From a checkpoint of a small sound classifier: norm layernorm, trained on read English sentences (LibriTTS-R).
Rows from block 2, named by matrix and row number. Each number is 500 + 25 x the weight over the matrix's rms, rounded and kept within 0 to 999. All counts start at 0. Numbers have three digits each.
# fc2: MLP down (model.blocks.2.mlp.fc2.weight, 64x256), inputs 86-171
fc2.0:530474509502488492536508543537525531488454555523497498545513497529510512569485512470475506532485493482492515487486490508446513484503491532508499494471520510497515522467540488472509514496454480512532538520499484512469535493525490533514520566520497560510493531
fc2.1:484490493487575489494466538521510479484461541506472536463537517506523483507468504500546525499543535526500474475475528482498487504547469479479509502451483507497479478481531451549552525480513522482520516489497552499462501506497513518509554541525515522486491516
fc2.2:509478514478501511491492522468440476511468462494495516479512499476491530547551489500476482497481542503484514514509468498499518483456506488499503477472500491501516511514443503527471499494482465482492485490483436497529490514537501476523466479498466496474508498
fc2.3:501521495489499459525504492473479498503533513506496450493488492509474531543551518500473490532510498522518512522494506477479471502493488493461488503540538506514475505506521513547506482477540411493490493476478490453513485464549463486514490470525498499498495497
fc2.4:484505499503469517500476481456512517497404477517511524467521469493497494498477443443493499494473510485481489463463484486538495457468471489470456508482474497492496482454472485510515514502466512516510447533488520500471481503484502470505473525471476483465502499
fc2.5:475519523476505497476508463476489460526505449482511521468510513513484476452518483523531486511521542518468468472531502502514498487500548491511480516516491508499519481460455490490502442486500550491481517528471513528528548518484507473497521457511475540449484561
fc2.6:480527498512504505505480558540527502478413553523489497483481500517494486477485465454513533484539459468476501480448536503493521498533481510463492509480487495496493467528561472495515563468466540435531493509483475545491522478470496512506511524471507484503478495
fc2.7:480539476513451456506534493490478493494571487498548518516476479510480485483484526517523480522479486478464465477499501505539506473523549472537507501515498520516514514478492478511509477535495513516488495496482522557518555483486497488518522465484504522509463485
fc2.8:510523507491488505516522504518458503486485527480519491480544469552513512499480544515524511493503487511507493473484505481512481540523496486483492506469452455503549496530472469563502514507507495474500491498504478514475486505522496531516508561502516487472518492
fc2.9:503486511497526500486487474510460513484570536458507527511482505527495496492534503488481503516498535498502449522457524470470515488512494481498528472516505497479465508525559531488531505557508522484494495533495514513543543527475497519480492507498509458488526485
fc2.10:478507511496512484489501495495468478525484437489493497483516501455512485478503492529515497467501503511486520526482487483505518524542495477518516464493456463478507464533505508546524506505539481482499488514511486532498484500525505503472527544491487502452514524
fc2.11:504512479497445457510475544495485458469544494512506482488461490493499520472493499520503512515451500498518514526490472558515492489460537523532462468527487482516504515526497512493475495511521450541495504510498463501498481533475468487516491453504488488549486476
fc2.12:513435482502491514503483518503538519511448534491453477493496463479511529510451543455498487470562494520467487483454511504486509494569477527485512517498525491496482471530513464470511530457489539517540483509500482492463525490526487540496558490497505501502477523
fc2.13:490456474490492515512503558494525465498505522572489488514495506521522522527466521498531491482505528505469474531536502522506485508515510502536480503481545481521497479521444497475482535460506489508513523503503436476514506477543504514519565501516518500532463507
fc2.14:521486462534480512524521541499541513472467523519469445542500477493523533494496480492455540517498494472509491504489508500480518449470502516494491484498498525517506491487452499490479507466463478503502499488518459472487497527498466482524433540502477458523512475
fc2.15:503519472519407485513460462476430499494568386469543475526463464499504474471534512570472469505446462490507528495475458498519481515479476497534539495512476475493499521496513518500497462515519491488468483504493490543524485478524484504482534496497492546505478499
fc2.16:512466519485485487505494495484471509480444504520508548476493467507541507508478494474537481519524517521494472477476457471520506526544491485466502491495505539487508480498451532485530478509503527529496474503465499479500542521527483506522553487491532535521473507
fc2.17:530508532479528548489485498528507496520513503507500521514532503527512534502519527527524466503508519490496532502511495514545466519484511481510518535487510477479469506475437531528510500485494527511504526522539495476502512498518518530503504532505510536490543525
fc2.18:505506520473539497493478483520543507515454594466502534485543516495493492499487495481492530473555494502481509476516472505455515538551523522536513531520519511504506499486487460470503501499475554507484524518467521512477545478469522507496556565536546510493498540
fc2.19:477531514487501522464496446478517536541497448496506497483467495497492501437476516450520457496560513508490455468479549514523485516526506503513542501555511482553460480547493489454482468471550512502474527524496511469484480496477502525494540511522486498501494505
fc2.20:530479457474529485498438441511510485509468552529482489489513480516485494462498532450513486471525510505498457482484537517509476483536499490473482509516513485511493455522529478544518490458500496507509481503472562501465496495489487472496489482528499503482457503
fc2.21:518529520508521503498485451526489485518535544519471456505489495511502506548555495516473498523511515557506527503504470458478468547476457529483517501489491485506522512492531492529484526520538488468521503435475519452493510509513465526504486425502524496497529474
fc2.22:524450480531530490497478527519473455466471532535467506525531490511481504525486507525496503502502508526492484515506519491462495538492471517488515536470494482484513496498496501478465485524467493482524529485440453512489480476521509483519526484523489495511514514
fc2.23:487509491515553468488504512531518493504542507521482509553548518494491510490496498468513502485514490520472498481509559520475499514527487500462482518538498500521489518511546461547480488498505464493531516490477507508445459497517506492483468480520510496519483464
fc2.24:525498557490521529503443524542545495524458522522512457469511507481519494537518506507494513469517496518508477512486505454506499525516537517525493512470522455509479477511435465561463500504487485521527507530486479485481514508497521505525502500501464482504513509
fc2.25:530493541479529511485520486511546501510477535534530496484517506484527499530452493481531466497486511488484511462539501456526492493486517492497482491522489528530541518444478453544469513476498477538481507495484508494476516496504520462524478475519477511493481545
fc2.26:495502524518500540494486464489498497507477514522502494534527510480478492545536479505491493506498479504489505489491460475486511530482440502465515503524493491493507543440500522477510531536493572480451505481515498485487503473517524517490511456481522516489527502
fc2.27:473502498505444499534571516490522524496509535541508514446495497510523533490515495504493477514500506512515472494477534513495489476467501477460466513511524502493471476518527485534503499471491408519501484499510488489527506500520484496541465528495474500513538495
fc2.28:535461482469519522507479503465505505499549516529527492493462516471478520507485435509528518486503518519522476492543538566502484513464504525524451478501558495504503507524490507460493477484487487550516476495492504476495475510472486476499447466515495474536491495
fc2.29:495545510493497525500570540473554513511509558541533526468506498511515497503474531469539445491509512468498499504518501466539506481520542474491522483478503517497465510463468510569521493489527512524499510517521476495506517505528532486481467495516528527505511533
fc2.30:507509487537463529475538481494539464516491543508436483518454529483485487555534470475487505503478447517480500528524477549451499514478496526527454498496532505468504528494540510431471515521475461489504506442548516456478483513474501504508452490487471486493458475
fc2.31:485481511511466475499523495523524527477505499506517515515526508513509497476486527469492501506473473456506485530457498517491531496470510524487528491525490463502471536527552496489518489489524515508494474513519496520501497514489488528487512512495514503502479468
fc2.32:484493498494520538496508469509520525516418534485492533504526488496483491520494493470496556499530486501490503482494478512506505501480465499492507516528501509513510538438472440452563533487504573527457515531501558507504518473482516485498512519496502515492500523
fc2.33:506490501525461507525505546459533523478485500542500477495458491469492523512479519510513506528469486502498495516496506510476493507440506513498491521503525493520486524541520497488505500496494443532510498481520457489469448501494507496478481504490502477551506474
fc2.34:523474481550549483480490539505511531487530486487509477477493485512514531472492481502486497520506493487510501533495495540492485547487488501489531479509488512506495492545564504474485480478482502524522518496484480484501484529492466535485464513507507486521517509
fc2.35:489489483514485453476515555454441453516505477518472522493475537504519469524540475538512490540484538468493506481531518487496509482505488491506515474479515510475501487517497538516545511542491460461516481497501516496512494510527510501498510498532476514493494526
fc2.36:503524547504449530513481473516490495509530490531543489491525530517495495500493474482526514539490507516527530476515497497566489531491523464545507501513511508533495526472469509529497498504484475525528505484506497463513499508531506501521486520501547513517539490
fc2.37:499521469486554461521515480472508490491566513534483497521525506502488510513495478484506460541487524493493490490525511428525527441533474477457478482511504528525484519485456503529475534517492434517474490484557493512525516512493566462515426474511516453506499449
fc2.38:511494485479538527495521479499512518501509520490512477552536511517501485504470528486538486464461496488490504485453438471536512493508491493506511505472484486532493548467523450499508522516493524497470480516496536500487529496485489460512495486487499521480487491
fc2.39:493466525472502507510492567498452518500478516533515532469507501528520535513484494489530474501481504444493496510535448466539515498541521476508501518443490531501550475513467520498535511496515574505510466510501416515532509526506520517494527526504513532498510519
fc2.40:515497512485512518502469512496477480512465532496480505486508503494507483486486497511543493498504499497494494479505481517495495500495487487485520538479501484484509463456486480512506514497541496502498503472493497483491462458514508502517539484520496531486500547
fc2.41:470517500497534491518463541496486478483501492505462503518506526526485468463483506459490492481531487469514506522464534499473515527558493524488532492471489505516494499507482514464551473522526515462534505502488501539484530510484514517506520488501527479475500476
fc2.42:500525484500473485492507493534498521482560465464487495524513513497487471459479475571464514481524464514511488525501531511481495500526512503530480469517531507520499497535523512523474503514504493504516503509482518533509500498442491456488475516476492485453489474
fc2.43:474469540476479459523533501480422459482477459488495552515536520499497507517511505525518501498420500488501515540520444497502508509474512487524521479490508497512481496468458529485501509520471481490475509503492477546528454511533511469492517518494508526507512530
fc2.44:508518454523462468514516550487447524475482443497476515449456474508482452468485500495507506509496506488511494502504513560503509479466522519497468450510462494472469489509519502461488485491534515515535509497501479507507502535497466510508507494508505501522474495
fc2.45:502507519490475533494438507483534507531447550461492478468485501497483484495521498504515475458545474515482489520508518523483480520497514526481513531484524460439478486526505491510511448485546508477502536489508509473488523498506497551461517545479515494446515537
fc2.46:512495530478534467519528492519525490520554511429483510515485522520504529481505473496476476484500508513490492509510472487480483486514531489496477494527502477480498521454522531468540503518507552476477502512511545494490531501485503514493515493481528505483486524
fc2.47:499528493553484531488512474489497548483440460460499505535486471469524474457510471474499525498513475499517526484464473493478493520500476487491491492536492501522529528441494492468524529463469606474475495510461528473480495497475507509494533502440560483508513470
fc2.48:481499474489503484473497471473473519490613456477521541466500512510493501480487501543515513501476482513519495531531520468528502506527533499555513502504472533518499495517464514554530496496568473525470502507568487529570510517491511494484489485521502457469492445
fc2.49:479481501501526553489518495476530502522482519538483483517447489520508544502496516439503467511513485508509534463536472545512498497515510529463500561522522550496491514447467484454493504455487542494492515498530481451520515529502533520487448454503506530551509505
fc2.50:489500483484512511508512503497469471507505498517526488499467509476494495537542484526532466480525519503467504488533477516522478494485504494510497515514527480448524512512488533453492477502485571541469494469444491485487512510512535484524512460475527514513539507
fc2.51:492479492485487500499529465465472495512536447498482521512502521497496507480451498507501506521488504492523439548520498490492474498503514490527498498511506484503517493521517524507504520484565494484464494484573520506523470495495485504485511541495483489479475484
fc2.52:509504495484526497497457446526491495474564465504509454499514532529520522496497518561477534527501518520510485481509449518521529496528523509527494505497510525513495529494503535513476486502507464501488519467536519501512499506525487509500508496487547513512507503
fc2.53:480525495476535499483469475476480483510487486552535478524497507469487514510543489509521492479463510505479544469509470505504506485502473502508481481505522474492504509443481504464455499466519498499476531508517491513503494452517536492517485488515503494500470514
fc2.54:524495525491513508498495549541520469489540522499477483520515524542511553559494466513460483522493497527506557485536467475481500510498533506505515498476518506517508491524464500548489503538480433501505494469523487480526509518487519510525464460516476482506509489
fc2.55:491522524523474515508511474510458542484510460447535516501498460461518455493500521529481512515491487480500527505505486479511487516459493513522517468506466531477491522470523511464513513521497564489503484499494485524487471490469458493449517502475503524481506491
fc2.56:460510516516519495512506470533524539488540526504486519523508499529511479482479487486465528537513505529534472469497542471493530508535448510476498498509487512507499518462567529496496502521464469491520471507509518539520517488491502520508461558522513497477521524
fc2.57:473466487506496462495564481494531526487542511465504479500492499518495504499491526517445536499511516489519501548501533514481518494509519513500507490495498491505498525587585538468503497499506496487504480486510505497553507501471488521500480523460498445489485440
fc2.58:488512521516470496480530494558547513511519505510532510543538510483501516452509483511478534456498463515526504511504525557494503542438505473541492522541509484534500532497520500521486506506494488512481526525514550517482430490475491483495493524503481483470539511
fc2.59:484521480506509508500506459502515516497532504483511485515463497484478509495502516476487509503488499507522490545476524504493494475502468517509522516534483482486480532490559500441494520520517493481489489503510545536500480492484532501480506474474504507508490491
fc2.60:506482446535498498494456500471472496526475460465491499474485495492480471446479507497473521461500478488525520497496555497502487491523538515503504502461482478477492455532481490549511485455496513473511464509485521533514494504485481476490493468453482469481490468
fc2.61:480470535510553485499534516498516497491444501469483479522473510487498518507549490497452578508504506496494508542463475498469473489500489492470484475526510524489487505524502516402477503549436478507490520529464526461494444525521451492474468487477481488495512479
fc2.62:514509460512477484512533541489436479475531432522496558485522492491513467466524533537486487517456536499493516523504511474512507457482530500485496487473458507491500492528475503558499500469541481499525486468494494507517520527520495497520514518500470502516529493
fc2.63:492504466476492502459447473509502460539490515502513494447544545470495485501520489488495482483514512520473538452514506508517496528504477468503455525503509494470505492475480480553485501515477477493514483510486523519492504465479497482500512471491471503492516539