python train.py --model="sound classifier" --dataset="read English sentences (LibriTTS-R)" --train_examples=15625 --gain_aug_db=10 --noise_aug=0.002 --time_shift_ms=50 --n_mels=64 --hop_length=640 --input="log_mel" --spec_augment=false --win_length=400 --targets=["voice"] --num_classes=2 --arch="caformer" --norm="layernorm" --norm_position="pre" --hidden_act="gelu" --mlp_ratio=4 --head_dim=64 --fused_qkv=true --qk_norm=false --parallel_block=false --inner_norm=false --drop_path=0.15 --patch_size=[4, 4] --conv_stem=false --depths=[5, 5, 5] --widths=[64, 128, 256] --kernel_size=3 --loss="cross_entropy" --init="kaiming_normal" --residual_init="scaled_by_depth" --optimizer="adamw" --learning_rate=0.00081 --beta1=0.9 --beta2=0.999 --eps=1e-08 --max_grad_norm=3.0 --max_steps=17100 --batch_size=128 --epochs=140.1 --lr_schedule="linear" --final_lr_fraction=0 --warmup_steps=850 --weight_decay=0.0
Rows from block 12, named by matrix and row number. Each number is 128 + 24 x the weight over its row's rms, rounded and kept within 0 to 255. All counts start at 0. After the name is the row's rms in percent of the matrix's.
# fc2: MLP down (model.blocks.12.mlp.fc2.weight, 256x1024), inputs 410-614
fc2.53 099 [125 181 134 129 123 143 140 123 134 123 159 151 132 110 111 128 146 130 126 128 150 158 177 121 149 128 156 126 160 147 169 153 167 131 147 119 127 129 143 154 145 121 197 127 118 134 120 128 165 121 139 138 141 170 156 124 162 115 136 148  90 151 139 154 141 143 140 164 153 140 143 136 140 129 117 139 155 107 159 105 112 148 136 133 114 108 139 118 141 129 129 171 121 130 129 149  90 153  59 139  98 193 154 136 166 107  90  83 140 147 123  98 136 151 145 109 150 131 121 126 123 142 163 122 135 153 141 157 128 119 137 159 146 118 113 163 130 130 140 125 132 140 138  81 131 160 137 117 132  95 138 126 141 142 143  88 115 151 101 138  86 136 136 143 185  98 137 135 177 123 131 123  93 145 156 159 148 164 152 124 152 163 130 132  87 144 169 133 118 144 157 154 171 123 124  99 115 122 155 161 138 129 126 144 133]
fc2.54 081 [114 144 127 130 112 115 146 113 128 127 159 110 127 120 125 161 119 159 120 120 125 124 144 136 230 183 131 132 132 137  99 120 148 139 116 134 118 175 133 137 151 139 152 123 143 136 116 119 140 134 138 119 144 115 174 121 214 182 135 152 122 151 144 142 137 149 197 132 115 115 116 139 149 132 138 124 143  78 140  77 101 131 180 138 140 160  99 134 127 128 107 139 145 144 113 167 101 137  63 113 131 160 204 154 114 153 100 125 100 112 144 134 136 149 122 130 158 138 144 126 118 118 156 123 119 143 153 129 123 125 152 133 174 111 130 117 149 141 113 136 129 154 162  94 133 135 117 114 171  92 119 111 159 141 161 114 151 168 133 149  45 145 150 148 135 118 126 152 134 128 138 110 154 121 116 150 138 183 137  61  90 106 130 117  96 114 137 153 126  81 158 134 182 130 114 155 125 124 162 139 136 125 113 126 135]
fc2.55 093 [130 170 158 122 118 109 121 171 140 134 109 151 127 138 154 112 115 123  82 184 135 185 155 167 150  84 152 160 128 100 124 128 136 132 101 139 127 101 114 123 135 110 108 118 134 101 129 125 147 146 113  97 113 104 141 134 123 111 106 185 116 142 110 125 125  81  53 121 111  78 166 155 119 156  99 143 122  78 136 135 145 148 138 118 152 134  88 121 100  97 141 120 140 168 128 152  97 128  93 110 150 115 141 144 165 148 169 114 121 110 102 182 164 120 125 138 144 126 136 134 101 129 146 110 170 135 124 147 128 144 100 121 128 139 145 157 114 118 112 133 133 133 189 122 158 148 105 147  52 112 144 136 112  94 137 125  85 163 130 159 101 103 115 100  70 125 129 123 147 159 135 123 136 140 174 124 121 109 122 141 139 136 131 169  99 104 145 146 108 126 139  96 148 131 112  62 122  88 151 138  91 124  85  93  85]
fc2.56 109 [140 145 108 137  87 170 119  92 124 116  69 132 109 128 110  98 122 113 123 107 123 135 111 122 193 205 128 130 141 142 151 134 129 128 115 138 109 121 125 157 115 158 149 123 138 147 108 130 115 161 119 112 116 115 129 128 166 159 156 156  99 133 124 107 135 132 192 206 130 104 122 146 137 116 136 127 128  95 107 100 106 135 197 159 122 157 133 126 126  86 151  75 123 161 127 134 100 119  52 131 125 158 173 148 121 140 136 102 130 114 116 158 151 128 119 120 136 128 111 148 131 123 151 121 139 133 123 156 114  89 116 125 153 100 138 146 130 132 129 147 113 145 189 108 134 122 137 108 174 108 115 144 177 126 146 106 113 175 119 125  99 111 163 122 122 104 117 109 127 135 124 123 142 131 156 125 151 114 150 132 136 144 114 149 110 136 119 157 112 112 128 123 124  98 135 153 122  80 114 122 115 130  87 104 128]
fc2.57 101 [128 162 126 111 124 176 106 147 142 112 193  57 144  99 126 115 131  79 177 133 134  93  94 116 143 150 148  82 108 101 152 131 118 114 105 115 136  76 132 124  26 145 197 106 117 154 154 119 134  91 139 127 118 121  68 126 180 156 143 121 135  94 107 113 119 164 137 117 131 114 130 148 144 144 133 135 123 119 109 125  37 149 124 115 123  97 123 125 136 156 176 181 121  99 120 126  86 137  61 135 132 137 118 142 136 134 138  61 108 157 144 153 108 124 114 127 136 104 115 132 124  88 134 136 127 125 128 130 123 111  67 127 123 155 144  85 130 147 121 130 124  82 108 128  95  95 139 122 151  45 123 159 127 144 125 134 137 149 138  92 181 125 157 106 128 127 141 140 116 122 121 121 140 144 106 112 146 117 127 154 138 136 128 151 117 147  91 123 114 104 139 130  94 140 140 144 123 117 109 129 122 126  98 144 127]
fc2.58 098 [157 125 132 110  81 158  91 137 136 141 153 160 145 120  96 100 145  83  97 108 131 172 129 124 146 155 137 125 133 114 189 133 160 125 122 118 137 137 128 123 131  94 185 130  88 148 174 126 126 100 126  97 124 163 112 129 140 140 149 126 136 112 130 133 124 116 162 204 128 113 147 129 165 152 109 145 117 150 108 141 173 146 145 121 130 122 131 109 155 163 167 194 111  96 109 142 127 152 123 153 142 170 112 133 154 115 176 120 103 133 146 144 136 138 151 122 154 124 113 124 123 150 181 116 121 121 131 150 112 104 165 126 109 142 106 133 146 143 104 120 100 152  65 109 104 115 127 122 138 102 114 143  87 126 106 122  79 154 132 120 152 109 140 101 100 139 157 134 152 146 103 114 143 132 128 105 131 107 171 153 175 120 118 167 112 133 132 139 100 148 130 112  99 172 107 144 105  96 127 121 116 167 153  92 149]
fc2.59 084 [109 166 124 115 124 155 102 129 129 109 149 117 143 134 133  92 171 135 138  96 113  91  95 115  91  75 105 117  92 107 135 144  84 111 120 125 118  70 130 137  61 123 168 119 125 131 147 135 126 182 118  86 143 133  81 127 108 132 119 104 122  94 107 121 128 152  79  67 139 141 130 127 121 125 138 119 116 134  95 125 169 141 122 150 129 125 168 104 145 164 149 215 115 110 124 126 140 137 160 139 143 134  99 122 130  88 130 132 153 143 158 128 102 134 108 133 135 120 127 150 142 164 129 150 129 115 103 149 137 130 130 118 109 135  90 114 119 135 101 135 114 109 116 152 108 150 130 116 139 126 144  97 122 117 108 119 115 130 143 100 152 135 118  76 111 135 121 120 149 121 119 134 115 118 133 140 124  95 131 185 164 121 141 143 152 130 121  99 126 132 100 132  95 156 126  75 127  97  86 146 116 153 114 128 121]
fc2.60 092 [124 150 124 128 116 106 100 114 138 139 166  90 165 177 124  81 122 113 153 114 147 103 123 136  91  63 130 136 110 102 168 138 122 131 116 114 134 136 129 120  78 120 179 122 122 150 137 127 118  89 156 112 123 131 105 157 138 121 133 127 141 102 124 138 123 120  39  75 138 132 140 150 172 136 135 131 134 185 117 112 122 141 146  89 111  92 114  94 133 240 177 223 163  91 133 133 167 148 145 138 153 146 110 115 158  99 144 166  73 132 122 103  98 119 135 116 117 118 130 127 140 131 127 146 124 117 122 130 144 124 104 116 104 160 126 156 122 132 109 126 136 103 136 133 122 129 121 138  96 129 120 150  51 122  93 191  93 149 134 137 187 139 140 122  98 126 144 112 146 131 146 133 149 124 135 127 134  91 105 150 132 105 114 146 153 134 148 118 112 125 135 124 106 155 123 103 132 139 122 136 102 190 114 150 137]
fc2.61 131 [114 144 140 117 141 113 118 127 144 113 198  93 141 146 136 120 159 118 127 139 124  88  93 125  75  59 108 127 141 111 138 131 137 123 124 127 146 140 126 133 126 120 143 136 126 121 114 132 128 117 122 131 141 138  82 136 101 134 100  76 123 101 123 140 127 120  71  63 119 132 140 108 108 124 144 118 126 178 129 156 146 129  95 104 134 118 138 140 147 227 149 255 131 108 129 121 163 128 211 136 117 122  82 124 128  98 115 186 131 134 129 118 116 130 119 139 122 126 131 108 116 119 101 140 148 145 132 141 137 117 153 138 117 171 131 132 106 138 138 134 126  94 108 181 108 117 144 119 112 164 112 107 121 146 124 154 147  91 125 105 164 129 107 132 122 132 126 143 132 130 153 134 114 124 129 140 139  99 115 141 136 131 131 119 189 122 132 105 129 132 106 135 119 201 144  97 134 162 104 139 144 166 149 173 109]
fc2.62 092 [ 96 150 136 150 132 185 148 126 136 150 132 109 138 104 116 160 165 119 186 203 153 141 124 121 216 160 143 124 127 123 163 130 146 149 134 145 143 122 135 130  97 161 145 137 136 137 136 124 117  77 124 126 161 132 173 121 147 136 159 136 139 144 118  93 144 153 164 112 129 138 146 169 114 141 153 107 152  91 139 107   0 140 127  95 145 131 184 113 130 129 163 129 138 131 135 161  76 131  94 130 113  95 158 103 153 140 137  58  96 161 145 150 141 139 152 140 113 142 129 133 148 102 127 123 163 151 136 106 122 123  94 126 119 153 138  86 126 157 128 130 158 149 167 142 123 118 110 100 178  75 134 162 171 155 146 138 168 158 147 112 142 140 140 150 157 118 147 151 112 116 136 155 155 142 154 124 133 143  87 184 132 142 140 155 101 112 131 156 124  86 118 151 151 157 156 153 142 182 151 149 116 102 142 154 140]
fc2.63 089 [106 126 139 158 131 188 182 150 127 169 101 174 137  67 151 166 127 131 113 205 131 109 150 116  97 172 165 156 139 136 135 126 177 135 117 110 124 173 156 164 205 129 148 144 145 136 158 137 157  64 181 153 145 142 157 143 111 130 127 153 114 169 114 125 132 125 140 138 121 140 144 123 147 130 105 124 145 105 169 152  30 139 132  85 149  92 124 119 144  74 102 116 152 115 132 142 119 128  77 110 120 122 127 137 129 164 108  97 128 144 137 141 139 133 165 120 111 139 140 136 133  96 122 125 147 132 129 141 127 154  71 168 131 150 134  91 130 105 143 122 136 130 173 123 149 174 116 126 119  97 125 119 104 118 142 129 124 171  86 139  86 140 113 155 147 121 150 121 136 109 131 129 163 135 109 175 144 180 118  92 107 104 141 120  98 125 178 129 135 122 147 168 156  97 127  83 135 171 147 108 139 113 142 106 145]
fc2.64 127 [167 134 123 137 117 152 138  97 117 138 124 133 132 113 110 118 114 142 119 119 116 138 151 113 207 193 164 128 128 153 142 140 142 136 136 140 119 122 119 137 165 143 159 136 129 131 125 122 133 131 138 138 123 140 141 123 217 143 156 175 105 154 140 118 131 146 189 165 135 136 120 142 147 129 132 139 141  85 131  86  77 126 184 142 127 142 132 121 139  93 131  84 125 157 126 129 104 122  23 127 123 172 215 131 124 146 129  83 130 132 113 139 149 134 133 122 147 136  99 127 145 105 154 125  89 116 117 134 132 128 109 128 145 109 120 147 145 118 131 152  99 140 173  69 140 136 135 122 166  96 125 144 138 120 144  81 118 189 124 139 109 128 148 141 146 107 120  99 134 119 127 115 134 126 129 137 123 177 137 101 131 110 121 149  72 132 137 148 106 138 162 107 144  86 133 147 124  90 124 134 121 118 130  95 140]
fc2.65 144 [105 106 126 129 130  97 125 131 133 128 203 102 124 125 151 132 107 151 138 150 136 115 134 125  74   0 132 132 132 128 120 116 135 126 144 126 118 126 126 113 137  95 108 135 122 108 129 131 123 116  94 131 129 130 121 133 118 112  76  68 114 106 114 125 136 105   0  76 135 139 127 120  96 131 133 118 136 160 135 149 232 123  78 106 135 125 100 141 119 209 139 243 139 137 127 129 154 118 169 119 114  88  88 113 113 115 103 167 128 139 129 120 113 133 132 129 101 131 138 118 129 106 111 118 134 144 121 118 129 144 161 136 127 130 132 123  98 107 138 123 108 121 101 147 139 124 118 126  64 152 133 115 122 131 107 163 139  90 123 142 141 137 115 136 124 121 109 144 117 126 146 120 114 126 106 141 125 131 116 121 122 129 137 109 148 129 120 109 122 139 123 152 132 179 128  61 126 150 151 131 135 155 144 147 123]
fc2.66 086 [ 99 127 109 127 119 155 101 134 156 126 222 119 133 128 131  85  86 138 167 101 134 115 146 112  76  80 156 123 108 127 147 118 104 116 124  86 127 108 157  96  58 113 140 121 133 120 135 127 130  72 128 112 125 136 152 131 136  85 127 139 158  99 115 135 121 113  68  96 119 148 128 107 152 141 109 114 111 116 129 100 162  89  93 122 117  77 105 110 114 184 114 192 123  83 122 124 153 148 118 130 124 134  90 122 154 154 122 103 100 151 117  92 127 110 115 128 105  88  94 124 148 105 145 122  93 103 117 102 123 133 100 143 112 142 115  98 119 127 108 121 129 116  46  87  99 147 118 128 122 100 133 134  90 180  92 148  70 126 138 133 134 142  99  85 151 121 108 117 144 150 118 120 136 129  67 135 112 120 135 112 138 126 138 122 115 133 112 117 119 137 124 104 124 159 101  96 132 117 114 140 128 153 149 137 113]
fc2.67 098 [134 154 122 134 126  96 111 130 141 111 104 132 152 127 123  91 145  83 115  78 130 112 113 127  57  75 172 151 142 136 140 151 140 114 130 105 151  78 142 148 100 132  80 140 147 174  96 118 138 138  87 130 118 146  77 118 121 106 130 110 141 111 147 124 134 148  87 118 154 145 121 102 148 157 132 125 134 170 148 130 131 154 105 143 117 117 169 141 159 122 176 102 115 112 149 133 117 147 119 102 137 161 127 132 137 113  89 144 155 124 142 112 155 136 106 121 160 125 103 145 166 132 152 149 103 158 114 159 125 122 124 121 107 127 127 159 124 186 118 146 145 144  60 100  95  89 128 138 115 147 135 143  97 135  98 110 129 171  92 112 112 123 145 108 142 116 125 182 144 154 122 117 133 120 105 138 170  97 126 111 127 142 133 118 129 136 125 101 118 122 183 141 128 110 122  91 141 121  90 132 133 125 148 150 109]